{"model": "image super-resolution model", "image_size": 48, "horizontal_flip": true, "rotation_deg": 5, "hidden_act": "silu", "pixel_unshuffle": 2, "upsampling": "transposed_conv", "init": "torch_default", "eps": 1e-08, "merge_dims": false, "one_sided": false, "adamw_lr_other_params": 0.0019, "batch_size": 128, "decay_fraction": 0.2, "warmup_steps": 480}
Rows from block 3 of a small image super-resolution model, named by matrix and row number. Rows with one number belong to one channel. Each number is 128 + 32 x the weight over its row's rms, rounded and kept within 0 to 255. All counts start at 0. Numbers have three digits each. After the name is the row's rms in percent of the matrix's.
After each channel's rows are labels from the 100 images, of 14976, where the channel reaches its highest value: "responds to" is what is common among them; "colour at peak" is the nearest of a few named colours to the mean colour under the peak. Only what is clearly more common there than usual is listed. The data: photos of plants and fungi (iNaturalist).
# convs0: first 3x3 conv (model.mid.1.convs.0.weight, 384x384x3x3, each kernel summed), inputs 275-329
# convs1: second 3x3 conv (model.mid.1.convs.1.weight, 384x384x3x3, transposed, each kernel summed), outputs 275-329

convs0.304 107:159076103091133197106097170103159123125086147120071102115150102206087144128133112097100122111076116125132096127177107151098084146126130132137157144139176143138094136
convs1.304 104:159147100152122149114026078139137149195218127192153117079150087117094145117124093168102179172156179117160093102057121100137126124117169097110180068152112117147127193
responds to: order Pinales; class Pinopsida
colour at peak: brown

convs0.217 119:139162092100082138173127123163097130155143170093143158203198137099194114122114019117087131129127101082101069122131123142103110100131095144123130142092123135145128130
convs1.217 121:105070103171112129122035133084155131120137090148175136102098106105095139072123104125088138110106153142182119125147080121133150133105127082108108127127148179122138057
responds to: order Asterales; family: Asteraceae
colour at peak: pink

convs0.166 114:110121112147089158255172114117116154128117117090130102164118126103146116037088086124142106118127086156135094178136112064157130117144098131160108176106101077195156115
convs1.166 126:129174123161081161110185111133112196163121087150119165114166136148170106084153117134169072210078136109107127102156105109080095118121120125126128129131119118087138080
responds to: order Asterales; family: Asteraceae
colour at peak: pink

convs0.348 118:141108119127107073123175082143125121117115075101085116139111131148105101105094111119155171069077154086113161149114122123078131113120138153182113094109150083120126134
convs1.348 122:142129147145099110079175061159130115128130136173155119129118101120090112115122143070095172154115143099137139145065092103135123160086115115131113114119114174081090130
responds to: class Polypodiopsida; text has "fern"; order Polypodiales
colour at peak: grey

convs0.221 108:113124105120142144168142117166103162102150134112163107160150134061037074083088062107060130112107105179105111189162119153143096120102142115148084128135100100122133083
convs1.221 116:123100114089128111134079085147140087085092120076174126150153127093148118158119203075060172119138152111085084150169107137148103177144154129167120186188118140108102128
responds to: class: Liliopsida; order Asparagales; family: Asparagaceae
colour at peak: brown

convs0.377 105:059155095169164121110112130097155139154187126136173084148124142129154096126132136154144142163110118107067142123103149117065186171130111157173142136135142166135121171
convs1.377 103:114107141102146148142179127140114120148093102137162147105126147191095169193107113153170111140106169097131138157136118132149126132154107134134093129136078171165162126
responds to: order Caryophyllales
colour at peak: grey

convs0.84 071:117040149195155100083224117137100143029126094175125129156114165195135166092085143147134136152146107181089102142116125152058062101166108082076117078113138118111116156
convs1.84 067:150079133125130154177149164158048105108157112150061167152176159115127123213175119148117113105127112138174023086125145171118111193117170084100034099107155114170132135
responds to: order Caryophyllales; family: Cactaceae
colour at peak: grey

convs0.328 098:104132100139109144133096137140121116162108109202165101064086121120195155085129152120122178128212116088080115184126093102191067059193129117120121116171207178123151072
convs1.328 102:140085145117129098169139129106074072112112157128098133192077129146194134146061146151169109090183159092130138140195081114136147108152139127104081116123109121156098110
responds to: class Polypodiopsida
colour at peak: grey

convs0.302 107:125080108152110139146118109175108095128138125143163102142108139132255143093086144149139106127112148113117161143137128137200119155135118123198121128145192190171132090
convs1.302 102:138068160034124095118161100120096090123121162105143143174135117144209112093122164116093143081126089122086094166173093096165198133126104152158073172159145107109188130
responds to: class Polypodiopsida
colour at peak: grey