Rows from block 2 of a small image super-resolution model, named by matrix and row number. Rows with one number belong to one channel. Each number is 50 + 12 x the weight over its row's rms, rounded and kept within 0 to 99. All counts start at 0.
After each channel's rows are labels from the 100 images, of 14976, where the channel reaches its highest value: "top examples" is what is common among them. Only what is clearly more common there than usual is listed. The data: photos of plants and fungi (iNaturalist). In brackets: how many of the 100.
# convs0: first 3x3 conv (model.mid.0.convs.0.weight, 384x384x3x3, each kernel summed), inputs 0-191
# convs1: second 3x3 conv (model.mid.0.convs.1.weight, 384x384x3x3, transposed, each kernel summed), outputs 0-191

convs0.93:39 57 43 56 37 30 43 54 25 51 57 43 61 29 45 59 28 57 72 31 64 35 54 48 44 48 47 55 45 51 54 49 41 72 28 65 49 66 40 25 52 59 55 28 54 47 74 34 51 65 45 44 40 57 57 20 46 45 52 63 56 67 47 57 48 59 34 47 50 52 34 52 38 49 64 52 39 13 52 42 53 44 33 60 48 44 42 43 27 53 40 89 51 41 40 69 40 67 58 44 29 65 49 28 52 54 46 55 24 44 52 43 42 54 51 37 46 28 60 55 56 56 50 50 33 49 42 58 49 53 64 51 37 69 57 49 34 44 55 61 36 52 23 42 30 35 33 37 52 39 62 49 48 49 55 47 38 57 50 43 69 75 52 41 33 49 48 55 44 60 55 46 50 52 51 47 37 38 75 40 34 57 50 41 43 37 54 73 69 48 51 48
convs1.93:38 52 48 53 50 52 44 58 49 57 49 52 43 45 45 50 42 43 54 49 54 50 48 53 66 42 36 52 55 51 52 38 65 55 48 68 44 57 46 48 47 41 54 46 51 59 66 40 57 49 55 54 51 52 29 53 42 44 52 36 49 52 43 53 41 50 56 44 54 42 45 52 46 50 53 56 49 49 55 51 46 56 49 70 39 51 52 55 54 56 56 44 36 44 49 41 88 29 58 57 54 60 45 43 39 51 53 64 54 46 30 58 53 54 42 51 43 63 38 45 57 54 57 48 65 48 48 49 58 47 53 44 40 54 37 47 43 56 61 52 51 50 41 54 46 42 47 53 49 48 52 46 56 61 59 55 53 44 53 43 45 60 60 45 38 44 62 63 41 68 46 52 46 56 50 46 49 45 74 50 50 50 60 62 61 42 59 48 47 26 58 54
top examples: order Asterales (33); family: Asteraceae (33)

convs0.282:38 49 64 41 47 65 35 35 44 56 56 49 58 57 72 34 55 45 44 39 54 51 57 75 54 35 53 57 57 62 54 61 60 40 41 46 68 41 47 60 41 45 56 38 53 65 51 27 77 48 48 44 52 64 50 47 60 32 59 68 31 52 64 56 44 31 41 48 45 47 46 39 41 52 44 66 62 43 57 44 52 49 43 56 53 65 40 57 49 46 43 36 23 55 30 50 61 50 55 40 44 51 39 45 66 56 54 47 82 64 64 61 41 52 57 49 52 56 86 48 69 66 57 50 47 46 54 55 48 37 40 46 50 55 48 51 67 40 57 39 50 65 43 63 48 49 53 40 53 32 55 48 44 45 36 51 54 56 59 43 54 40 42 78 39 35 77 42 53 34 46 44 65 39 57 69 60 67 37 50 65 52 99 36 50 57 41 47 45 42 52 40
convs1.282:46 46 52 49 61 45 24 42 42 43 54 40 53 44 40 49 44 33 56 53 58 57 52 49 53 53 49 51 51 42 55 47 55 55 89 72 49 48 60 53 70 58 36 42 47 25 32 44 79 44 60 44 57 63 59 60 42 51 53 40 45 47 61 57 54 60 54 51 50 56 57 47 51 49 55 53 77 50 36 31 36 72 61 48 52 70 56 36 50 46 70 61 63 53 47 62 30 39 54 50 46 52 44 58 60 52 59 46 47 44 66 46 44 46 52 50 29 54 54 55 48 56 64 52 67 40 58 40 56 59 52 46 57 57 66 52 80 53 34 50 58 47 40 61 15 35 52 49 64 19 54 56 40 52 45 49 31 40 41 59 79 51 50 43 45 40 50 57 65 38 55 51 49 65 59 49 31 52 50 58 48 48 74 63 49 38 58 46 53 69 46 52
top examples: class Polypodiopsida (42); text has "fern" (37); order Polypodiales (32)

convs0.66:49 41 51 61 34 56 03 46 31 35 47 41 55 66 43 42 35 52 41 40 52 40 43 45 39 65 47 36 41 48 37 59 65 59 27 35 65 21 55 47 58 57 42 41 43 49 60 40 35 50 60 45 54 84 47 61 38 58 32 46 72 55 56 53 37 48 42 49 42 59 38 52 61 78 57 72 63 42 71 64 50 44 31 70 29 59 66 53 30 52 40 40 55 45 44 46 59 53 43 51 45 64 49 48 32 39 22 74 63 63 58 49 54 67 26 39 58 63 54 44 41 82 34 52 59 40 48 72 59 52 50 48 52 54 41 30 31 56 22 47 53 42 60 54 30 91 63 49 61 56 51 66 49 37 58 51 46 51 47 44 62 57 39 37 60 60 54 48 45 49 41 40 44 53 65 45 54 57 28 49 45 56 44 43 34 53 45 55 52 72 44 47
convs1.66:59 56 60 54 57 67 49 41 54 54 46 51 54 31 54 45 85 61 44 61 45 47 60 55 56 38 63 45 45 42 48 46 41 53 66 69 58 55 30 49 38 74 66 48 60 77 25 36 44 53 62 37 41 62 36 55 74 61 61 36 52 56 58 52 50 42 48 52 43 42 40 55 58 53 28 55 44 54 55 64 41 59 47 41 41 57 46 75 48 46 40 66 36 61 56 50 73 45 57 44 48 48 61 86 47 50 58 58 58 43 47 70 53 74 31 60 50 50 44 62 81 39 58 49 51 52 63 56 48 70 52 48 50 59 64 51 72 58 30 45 36 59 40 78 74 41 36 52 47 55 63 36 53 68 66 49 32 40 75 52 52 57 51 49 54 52 66 54 59 56 54 64 43 46 42 50 41 66 55 49 68 56 52 34 32 35 48 50 68 31 44 67
top examples: class Polypodiopsida (25)

convs0.329:57 63 56 42 62 65 84 61 62 60 38 49 47 37 61 29 83 39 61 31 32 58 70 39 46 40 54 54 48 40 27 25 37 38 41 57 48 29 33 48 44 53 45 57 79 42 30 63 59 44 52 50 52 79 46 44 62 51 54 47 77 51 52 51 50 59 51 57 45 58 39 41 49 33 67 44 59 46 78 45 45 58 52 49 26 42 63 52 28 29 56 30 51 49 46 67 49 47 61 59 49 44 50 48 41 65 65 62 59 20 64 43 45 45 46 51 52 62 50 59 72 68 38 53 43 55 51 40 56 39 27 53 57 41 48 42 31 41 74 47 64 60 37 51 59 71 61 59 35 59 51 70 64 51 41 39 39 48 47 58 52 58 43 49 44 32 63 35 68 39 42 42 51 43 53 44 49 38 70 46 44 44 78 35 52 66 56 60 56 63 55 47
convs1.329:66 55 56 42 64 50 86 32 37 65 35 51 47 59 46 43 60 53 63 37 66 41 44 42 50 50 59 59 43 46 39 49 59 50 54 72 37 33 43 53 22 34 42 45 60 55 20 63 47 48 41 78 59 50 51 37 54 49 43 52 53 49 59 49 52 47 66 45 65 40 44 43 50 41 54 63 48 55 45 59 60 50 57 56 51 62 46 33 57 53 60 50 58 66 38 37 54 54 37 33 79 54 53 51 36 61 57 60 44 47 36 79 57 58 61 55 59 40 88 33 50 37 63 47 67 41 52 48 55 37 49 45 44 49 39 58 44 50 64 42 49 53 50 67 51 43 53 48 43 59 46 62 53 48 53 59 38 52 53 38 34 74 55 56 45 54 50 46 55 66 53 56 46 44 51 47 62 65 55 62 56 44 47 55 43 38 56 36 58 34 37 25
top examples: family: Cactaceae (29); order: Caryophyllales (29); class Polypodiopsida (27)

convs0.190:42 69 44 52 37 45 73 54 42 52 44 26 46 66 51 55 47 48 48 40 34 42 62 67 44 55 65 46 77 37 38 29 47 57 51 62 38 25 60 85 61 49 54 26 49 44 19 55 51 41 56 59 75 61 46 61 51 43 36 43 50 25 48 48 51 49 57 60 67 61 40 61 62 40 79 41 58 56 58 34 54 49 58 52 39 38 33 57 45 49 69 33 57 42 46 48 68 47 50 55 74 54 44 48 41 60 45 51 71 51 63 50 51 40 48 50 39 46 60 57 61 59 40 50 65 65 73 41 49 48 48 48 52 54 58 44 35 39 65 52 57 52 99 63 46 81 56 49 48 53 51 75 53 60 54 60 44 69 57 43 60 51 64 41 74 45 54 49 48 37 29 48 54 43 41 45 62 42 53 67 58 66 70 57 31 67 58 68 64 59 48 60
convs1.190:57 46 44 36 43 42 41 46 46 57 30 46 50 69 59 36 62 47 43 49 58 33 37 57 41 46 31 50 60 53 38 75 53 23 30 50 60 65 34 48 39 65 51 41 39 36 66 50 42 36 38 57 53 54 31 27 21 43 51 45 40 55 61 49 52 44 58 42 25 64 50 42 63 31 39 52 50 67 40 29 40 51 46 47 55 45 54 41 44 41 37 39 35 59 54 43 63 63 56 48 38 48 42 21 43 36 71 33 44 51 47 60 43 54 56 62 52 38 63 33 69 46 52 53 49 37 22 64 56 81 59 37 57 58 49 66 60 50 43 42 42 84 80 63 56 36 40 62 54 29 43 56 48 46 44 59 55 21 45 44 44 40 55 37 51 47 52 36 46 56 62 50 35 31 63 46 53 60 39 58 58 38 56 55 72 43 45 33 30 75 49 49
top examples: class Polypodiopsida (30)

convs0.39:64 45 59 76 48 62 40 61 41 50 58 29 40 27 57 40 45 43 54 39 56 86 66 50 39 44 77 41 54 47 58 66 32 78 44 60 41 52 49 67 43 54 51 43 42 36 50 46 47 36 53 58 76 52 71 49 70 40 66 46 60 53 53 66 57 45 45 40 46 48 78 37 45 47 62 45 61 50 55 65 57 52 50 41 49 39 56 54 47 53 49 32 60 69 39 50 46 47 59 50 37 67 50 58 73 60 57 34 56 44 48 48 53 44 39 57 48 75 75 64 83 44 37 31 35 82 42 55 41 38 43 54 66 49 36 39 53 40 33 82 67 56 53 58 45 57 45 26 69 59 76 29 63 50 33 55 56 67 44 50 49 45 47 49 35 41 43 56 37 38 40 49 48 46 49 38 45 47 54 46 29 62 46 59 80 44 57 47 46 71 41 54
convs1.39:53 57 49 55 42 57 32 26 56 63 57 51 67 48 20 52 53 80 62 62 43 48 37 64 58 37 81 44 42 57 59 70 57 49 65 40 57 64 80 62 45 49 45 48 60 54 44 69 49 48 56 44 59 44 46 58 58 70 52 53 53 46 53 54 54 46 47 47 50 37 52 45 64 44 38 51 39 48 54 57 39 41 48 49 41 50 44 47 59 74 40 49 18 56 66 52 42 53 17 33 61 49 39 60 54 57 65 50 42 49 51 25 45 53 43 56 58 48 57 45 58 46 62 69 40 88 62 53 40 54 53 64 53 63 47 44 36 54 57 58 46 42 45 58 56 42 38 46 23 63 26 27 70 47 63 47 57 39 49 19 40 69 61 48 51 42 48 52 55 49 39 52 59 42 54 51 50 61 50 38 38 49 36 16 65 39 46 50 57 51 24 58
top examples: order Caryophyllales (29); family: Cactaceae (27)

convs0.70:46 66 62 50 46 39 43 50 40 57 58 75 47 20 58 40 57 47 45 58 44 42 54 57 57 35 45 43 55 42 48 36 64 53 38 50 33 50 38 18 59 22 58 46 64 55 55 42 60 57 47 33 38 51 41 39 44 35 69 36 29 62 54 49 50 62 59 53 47 37 47 42 43 44 44 51 73 52 63 53 53 53 41 47 41 50 48 33 44 46 39 86 54 43 51 60 67 43 39 57 34 46 56 42 61 59 44 63 44 35 68 58 49 56 64 74 41 44 48 53 43 70 44 47 24 53 44 61 50 46 55 47 31 62 44 35 41 61 41 32 59 47 73 62 46 52 52 30 37 55 54 46 72 44 45 39 35 51 46 60 51 63 21 82 43 66 45 54 37 21 49 38 63 27 30 68 33 52 68 48 18 54 41 50 48 74 54 32 48 50 73 48
convs1.70:39 48 54 50 42 53 37 37 37 45 56 58 43 64 56 48 48 47 64 61 74 55 49 49 53 51 42 44 53 47 69 64 55 50 45 54 55 46 39 49 52 48 59 34 50 56 92 50 35 38 45 50 40 65 53 51 32 57 53 50 41 53 60 53 57 49 43 53 42 72 38 52 56 50 49 60 74 55 66 85 38 54 41 59 41 44 60 44 56 49 79 49 45 69 50 69 99 52 45 59 60 52 56 42 55 50 54 50 56 44 55 53 55 52 36 69 50 55 63 45 40 57 45 50 62 47 38 51 56 57 40 46 47 50 53 58 47 44 52 47 53 50 51 45 55 48 37 45 54 57 52 62 37 70 47 49 63 37 38 41 54 57 49 93 46 51 63 49 41 65 52 51 53 22 47 74 70 42 50 41 53 48 51 75 54 22 68 61 44 33 53 46
top examples: order Asparagales (42); family: Asparagaceae (42); text has "yucca" (35)

convs0.273:46 46 57 58 54 46 39 50 32 47 56 66 56 32 48 31 40 56 55 28 39 57 64 38 58 51 41 46 46 35 50 22 59 57 63 55 42 29 48 80 48 22 57 60 53 48 70 56 36 47 52 43 48 64 44 58 57 65 56 33 30 38 51 54 43 47 58 46 41 55 39 49 47 44 72 53 49 52 56 45 59 40 50 76 58 46 67 23 31 50 54 59 54 37 48 72 65 52 60 51 46 51 49 42 51 40 57 63 43 36 59 53 53 63 51 20 50 51 65 55 46 51 47 55 62 50 29 58 51 57 56 47 51 55 54 52 61 37 47 44 53 32 61 58 57 34 47 60 48 51 47 53 56 23 44 48 37 50 59 34 51 52 60 73 58 46 52 64 59 62 55 44 47 33 64 65 61 53 40 50 77 83 80 56 52 21 45 47 45 46 89 48
convs1.273:43 40 46 51 48 63 58 49 50 48 44 45 47 48 38 53 54 49 53 67 80 37 55 48 58 57 23 51 54 57 62 63 60 44 71 30 59 53 31 57 44 60 48 58 35 30 80 58 58 69 62 56 71 47 46 57 27 51 55 46 46 59 48 55 46 45 49 53 42 54 47 53 47 47 57 58 59 57 34 83 32 39 67 54 54 63 46 70 44 53 67 41 56 59 56 50 63 56 51 47 40 49 55 28 31 69 58 37 63 56 48 33 45 39 50 56 49 72 64 44 45 55 46 44 63 33 54 46 57 70 23 48 55 52 56 58 65 55 62 31 56 58 73 42 36 43 46 40 47 56 60 56 45 62 50 71 67 48 33 54 62 43 59 49 46 55 37 48 51 52 70 54 47 53 57 69 59 54 22 39 44 43 66 62 37 50 41 40 62 73 70 38
top examples: class Polypodiopsida (29)

convs0.287:38 49 43 33 47 54 49 47 93 50 53 68 68 66 36 49 61 64 64 52 61 58 87 65 66 56 24 58 61 54 54 62 55 59 42 50 70 40 55 65 56 41 39 53 40 43 67 35 37 53 38 55 62 61 55 45 35 36 57 39 50 59 59 71 44 44 59 50 42 82 46 54 37 50 59 45 50 33 52 51 55 54 52 21 36 52 44 50 63 54 64 58 27 53 37 56 68 60 35 56 53 50 54 54 43 53 33 41 51 48 47 59 69 49 58 61 46 54 49 49 44 70 52 46 56 60 40 60 53 50 42 49 62 48 53 52 68 74 58 46 48 60 44 56 81 29 53 45 62 49 52 63 83 45 56 49 75 55 29 58 57 46 48 53 46 41 55 54 43 50 56 55 47 44 40 44 35 58 49 51 55 54 34 84 60 51 48 70 58 46 64 53
convs1.287:52 42 55 54 47 46 54 51 68 72 55 41 39 50 62 51 54 42 38 29 60 46 38 46 55 65 30 38 58 50 45 49 52 51 38 65 55 71 38 45 65 38 35 40 39 53 58 30 47 48 36 53 52 49 41 28 62 56 47 58 58 50 60 44 50 48 57 51 46 73 51 49 47 61 47 39 48 52 50 51 43 36 52 47 41 99 30 36 57 70 58 55 62 55 51 47 62 51 60 57 65 42 72 19 57 43 41 35 39 59 35 42 47 63 58 48 45 70 55 54 48 54 37 48 60 38 50 61 53 56 45 50 48 46 58 49 40 54 49 44 63 58 49 51 50 51 62 38 51 32 47 46 44 53 40 31 60 17 53 64 53 37 29 54 46 49 55 56 59 56 43 49 35 64 46 39 49 68 27 47 61 49 38 60 23 36 36 50 42 60 71 45
top examples: order Asparagales (31); family: Asparagaceae (28); text has "yucca" (25)

convs0.270:44 55 41 46 33 47 37 53 34 55 44 36 47 30 40 44 27 43 56 55 38 34 51 51 65 51 41 58 49 71 41 67 45 49 45 39 47 42 49 62 57 80 68 50 49 38 70 63 77 40 52 55 62 66 55 54 60 56 43 46 33 61 53 50 59 54 44 48 60 51 71 49 73 50 44 60 58 46 35 43 48 60 46 55 84 69 56 40 52 40 55 52 62 57 51 55 72 31 59 42 45 36 48 36 40 38 36 50 69 47 45 43 23 44 46 48 46 54 56 59 65 59 43 53 75 27 55 66 45 52 45 50 46 51 51 38 59 47 27 50 48 53 28 48 59 47 51 65 58 49 51 41 38 44 56 46 35 53 41 32 54 43 66 87 41 58 50 31 76 51 54 40 55 22 55 43 55 58 49 65 37 56 79 47 43 32 51 49 36 65 23 53
convs1.270:41 39 38 71 59 60 69 22 49 54 46 43 40 60 78 42 34 49 48 38 51 42 48 43 62 55 48 47 44 46 46 56 55 48 64 60 51 30 56 39 45 48 33 41 37 37 52 65 71 39 54 39 35 52 64 51 37 53 58 29 52 43 56 57 54 59 50 45 51 46 48 42 49 58 48 70 55 50 56 51 45 54 63 55 47 27 53 57 54 66 43 52 44 67 42 42 36 45 38 51 69 45 33 48 59 53 51 39 54 57 42 39 49 61 31 48 40 32 26 44 61 50 40 43 49 53 44 51 40 41 39 46 35 58 49 40 59 43 29 45 40 43 40 75 32 39 57 37 48 24 45 50 51 48 39 62 44 41 63 49 55 52 79 39 47 43 50 37 44 39 54 48 47 37 46 42 26 29 37 49 49 63 66 54 77 45 40 60 41 76 44 48
top examples: class Polypodiopsida (34); text has "fern" (31); order Polypodiales (28)

convs0.124:53 80 43 54 43 40 65 40 37 74 54 71 39 55 61 57 42 52 53 44 60 45 85 57 51 55 43 51 64 46 36 52 31 60 56 57 53 38 47 29 34 38 45 52 40 41 65 51 63 54 60 54 36 64 60 50 48 60 62 52 51 50 32 52 47 76 42 58 41 64 53 47 60 48 41 38 58 28 41 43 57 64 37 55 64 31 45 17 46 41 48 88 48 49 45 61 69 36 53 45 44 61 57 33 48 36 42 58 39 31 63 35 44 37 36 39 56 44 59 53 50 30 49 49 39 46 61 36 51 47 41 58 57 62 41 40 45 47 67 57 61 46 99 47 52 34 53 52 43 69 59 64 61 49 44 57 37 54 41 21 63 59 51 58 53 54 59 51 41 56 57 40 55 45 56 25 33 40 56 40 37 40 65 33 52 40 48 49 42 45 63 50
convs1.124:54 46 54 62 53 54 65 44 40 65 51 50 40 58 38 52 36 57 40 45 52 46 40 39 46 64 56 58 41 46 44 60 45 49 34 57 51 38 35 44 23 50 50 58 51 74 70 52 48 52 50 55 63 56 51 41 59 63 52 48 52 63 44 50 57 48 48 43 41 47 38 51 49 59 45 50 36 53 55 55 52 52 40 56 53 45 51 58 55 56 43 48 40 59 47 42 99 51 35 49 59 46 42 55 56 57 54 71 52 41 53 47 60 52 35 49 49 54 78 49 43 46 41 54 64 52 55 50 53 45 35 39 45 55 51 46 60 56 52 44 50 61 61 51 57 48 43 48 50 46 51 58 39 48 42 47 78 51 49 43 47 42 50 58 48 38 49 53 63 60 48 55 48 39 46 57 44 42 60 55 52 61 58 70 36 44 49 51 52 46 63 47
top examples: order Asterales (37); family: Asteraceae (37); class: Liliopsida (26)

convs0.102:58 43 52 51 50 57 70 54 35 53 79 35 58 43 57 58 52 45 56 71 31 28 29 45 69 72 41 31 37 48 53 93 41 44 50 34 70 67 53 50 41 76 49 38 57 43 60 42 69 63 59 53 44 25 50 40 37 96 56 40 59 49 53 42 44 53 34 60 51 54 49 50 58 44 60 60 58 41 57 50 34 51 36 64 57 86 38 74 42 38 59 80 51 57 57 42 33 49 60 47 43 43 66 42 48 43 49 57 33 36 28 43 42 56 36 58 51 44 52 44 41 49 56 44 56 34 45 57 58 68 61 64 52 58 45 49 35 30 59 56 41 52 60 65 53 59 69 48 49 64 38 65 37 43 58 51 35 51 48 44 41 43 62 21 41 54 58 47 53 60 48 56 55 37 40 37 47 39 43 38 40 43 44 45 55 51 45 35 43 66 53 54
convs1.102:64 41 37 63 43 48 53 46 59 33 45 55 66 38 62 56 41 50 44 47 49 44 61 59 44 68 44 54 44 44 46 54 46 52 55 35 35 37 59 68 41 49 36 40 51 32 43 45 58 59 62 49 57 54 48 71 81 64 50 41 61 61 71 48 58 42 26 38 43 38 43 66 44 48 44 53 59 53 39 45 38 44 54 77 49 54 52 18 46 56 39 32 40 45 48 37 69 40 50 48 50 49 30 72 36 67 57 59 38 56 45 38 47 54 54 47 28 88 45 63 67 41 58 28 39 48 95 59 55 43 59 44 46 54 39 63 62 54 35 45 46 31 46 43 64 63 52 56 41 59 29 54 41 50 57 76 32 50 45 52 14 48 42 49 62 45 57 30 60 45 49 49 39 65 49 33 83 56 51 40 43 61 43 65 41 69 56 56 49 51 54 36
top examples: order Pinales (30); class Pinopsida (30); family: Pinaceae (28)

convs0.354:57 35 52 57 44 49 46 37 43 55 55 47 68 74 54 55 34 44 50 44 48 49 61 69 37 67 26 55 54 54 20 34 58 33 43 48 48 21 48 44 66 31 47 64 44 51 62 67 68 42 54 39 47 52 67 59 33 42 36 52 59 63 45 37 51 58 54 56 61 40 58 45 42 50 36 41 68 50 46 38 52 39 56 28 67 72 54 65 81 42 24 29 63 34 60 52 49 57 45 43 46 52 44 33 37 63 35 39 50 57 58 45 67 35 49 44 43 45 57 41 47 65 42 51 65 23 43 35 53 44 77 51 60 52 50 38 75 49 25 56 52 54 81 42 53 61 58 43 52 47 46 41 47 61 36 48 59 38 61 50 57 50 82 69 49 36 61 46 42 39 49 41 50 48 36 36 54 63 14 54 74 56 55 53 33 53 50 44 54 52 56 40
convs1.354:40 47 51 71 51 63 43 46 64 47 61 49 49 61 36 55 42 55 48 39 70 71 58 54 40 35 55 58 59 58 54 60 59 51 60 73 55 54 59 50 35 51 41 47 79 62 61 59 56 44 53 62 55 44 53 57 66 48 56 64 44 46 42 43 43 43 37 50 59 53 59 45 50 42 29 58 41 56 39 34 49 45 49 44 46 61 46 61 52 42 38 49 11 61 37 42 53 53 41 54 37 54 55 92 61 62 53 52 47 55 47 38 59 34 50 43 36 60 30 66 56 47 50 51 45 88 75 54 49 53 45 53 42 50 44 47 75 58 49 42 49 38 72 57 35 49 55 54 63 32 44 60 51 48 39 36 50 37 60 32 89 24 66 45 56 41 55 60 50 42 52 61 58 69 59 68 29 49 69 60 53 62 57 46 47 33 56 48 32 63 42 44
top examples: class Polypodiopsida (37); text has "fern" (35); order Polypodiales (28)

convs0.10:65 51 49 62 45 69 39 51 34 44 62 54 43 37 62 44 47 65 55 49 35 87 59 47 47 53 83 46 56 54 51 64 47 64 44 59 55 71 51 67 23 51 52 46 41 28 46 54 36 52 44 54 63 42 67 51 69 30 58 45 49 54 65 79 55 37 57 49 54 50 76 41 36 44 63 45 57 55 55 67 46 53 41 50 51 38 60 52 42 50 56 49 54 72 52 48 40 59 57 55 57 57 35 40 55 53 57 46 54 58 51 38 50 45 46 56 56 73 66 52 55 41 47 54 47 76 44 40 47 38 46 38 71 48 47 49 53 63 33 88 44 47 37 50 51 44 44 47 50 63 70 38 57 58 41 64 42 73 53 53 35 37 43 31 37 43 44 43 48 49 46 48 60 52 52 46 41 58 54 56 47 53 49 59 67 46 43 55 48 61 37 58
convs1.10:49 63 46 49 51 48 36 27 54 54 41 65 68 48 31 61 58 63 67 51 63 46 35 49 39 63 79 53 41 61 53 58 40 67 67 49 46 60 60 47 44 51 51 47 56 45 54 49 38 37 44 58 68 53 52 37 61 51 56 52 32 43 47 56 40 34 46 59 48 29 62 54 54 39 36 52 33 52 55 59 60 41 26 32 35 51 59 38 67 65 21 57 34 42 62 39 53 47 25 30 45 53 48 68 73 58 56 59 38 69 68 39 50 35 51 46 67 40 37 59 57 52 61 56 30 64 55 42 36 56 55 59 45 55 41 37 58 34 54 66 39 35 46 58 57 54 41 45 37 66 39 21 59 40 44 61 42 37 47 44 57 79 65 62 39 48 49 47 53 35 33 48 60 46 59 56 51 57 71 37 45 64 29 00 50 45 56 56 42 61 31 44
top examples: order Caryophyllales (27); family: Cactaceae (25)

convs0.108:58 33 38 48 57 37 33 50 12 61 57 60 60 45 38 53 50 50 44 61 58 41 47 74 37 75 47 63 51 44 56 68 54 44 34 40 28 50 47 47 57 30 47 60 56 39 70 49 57 55 50 50 32 73 49 34 57 37 42 73 57 44 51 56 42 66 44 55 42 52 48 45 41 34 62 51 42 45 41 48 55 45 37 50 29 56 45 38 50 40 43 39 41 73 47 52 89 37 52 49 28 56 43 42 53 59 60 43 43 33 52 46 62 41 55 43 49 47 48 61 37 51 55 38 49 39 55 58 55 62 54 50 51 58 45 64 36 39 71 60 54 47 99 44 47 25 45 40 58 54 47 63 44 54 45 44 37 47 44 40 65 30 67 48 47 51 50 40 53 48 51 44 57 55 46 50 41 38 54 52 43 46 37 53 45 51 62 41 38 45 38 39
convs1.108:51 33 56 75 55 49 58 63 52 50 50 48 58 45 53 65 46 52 50 46 52 48 44 52 53 65 43 51 53 44 33 65 44 50 51 35 52 44 50 38 54 59 53 58 37 56 75 44 62 49 57 62 52 42 43 52 41 54 53 42 58 61 47 55 51 55 56 40 56 39 54 55 40 39 33 49 47 53 68 43 49 32 55 32 41 65 35 47 43 30 48 55 41 60 51 39 99 49 63 48 54 41 36 43 57 64 42 47 46 51 43 47 49 70 44 50 53 48 59 46 54 57 51 49 48 33 53 59 52 42 40 52 41 57 50 59 52 63 54 34 38 56 62 47 65 47 60 42 48 49 53 60 33 41 53 51 57 64 26 15 49 51 55 42 71 44 55 38 46 45 43 47 53 37 41 37 81 53 48 53 43 53 45 52 54 29 45 47 34 59 66 59
top examples: class Liliopsida (37); order: Asparagales (27); family: Asparagaceae (25)

convs0.296:49 52 46 39 48 55 25 55 51 48 37 57 55 28 46 57 50 46 37 30 56 51 50 53 36 67 34 61 45 43 48 64 65 48 57 55 35 58 47 47 55 64 59 51 52 56 73 54 51 52 53 52 48 34 36 47 58 57 26 31 52 27 43 50 57 57 43 55 41 47 60 59 48 46 40 61 80 53 54 53 66 50 41 41 12 34 46 31 55 58 42 40 58 42 50 47 66 35 33 51 56 46 58 61 64 64 44 40 48 54 75 53 41 71 73 74 60 48 44 59 48 43 61 49 40 42 53 53 51 44 29 59 43 56 52 32 52 35 47 41 44 40 59 36 46 55 30 41 52 77 34 55 72 74 45 57 28 61 40 47 52 51 52 47 54 59 37 70 39 37 47 43 55 18 56 60 36 58 38 40 63 72 46 59 56 36 63 52 51 56 49 56
convs1.296:73 38 42 45 46 51 28 55 33 45 65 53 45 37 43 44 48 55 48 49 52 55 49 51 50 62 67 31 59 44 51 61 62 47 54 39 52 61 35 53 46 58 50 54 45 47 81 55 42 34 63 53 45 58 33 44 49 53 50 50 52 57 53 49 53 48 44 54 46 70 60 55 54 47 61 44 73 53 50 69 59 38 36 38 45 45 56 50 46 46 65 50 73 61 48 51 84 62 38 46 62 52 47 53 61 52 46 43 47 36 89 24 48 42 53 61 49 41 63 52 45 55 36 54 51 53 37 49 46 64 35 55 57 61 52 50 69 55 51 42 60 73 67 40 44 59 37 52 41 74 35 65 54 51 58 31 40 46 43 48 54 44 46 55 33 53 60 59 48 41 52 39 61 43 77 54 41 32 40 31 57 56 59 46 51 19 55 49 50 41 65 55
top examples: class Liliopsida (31)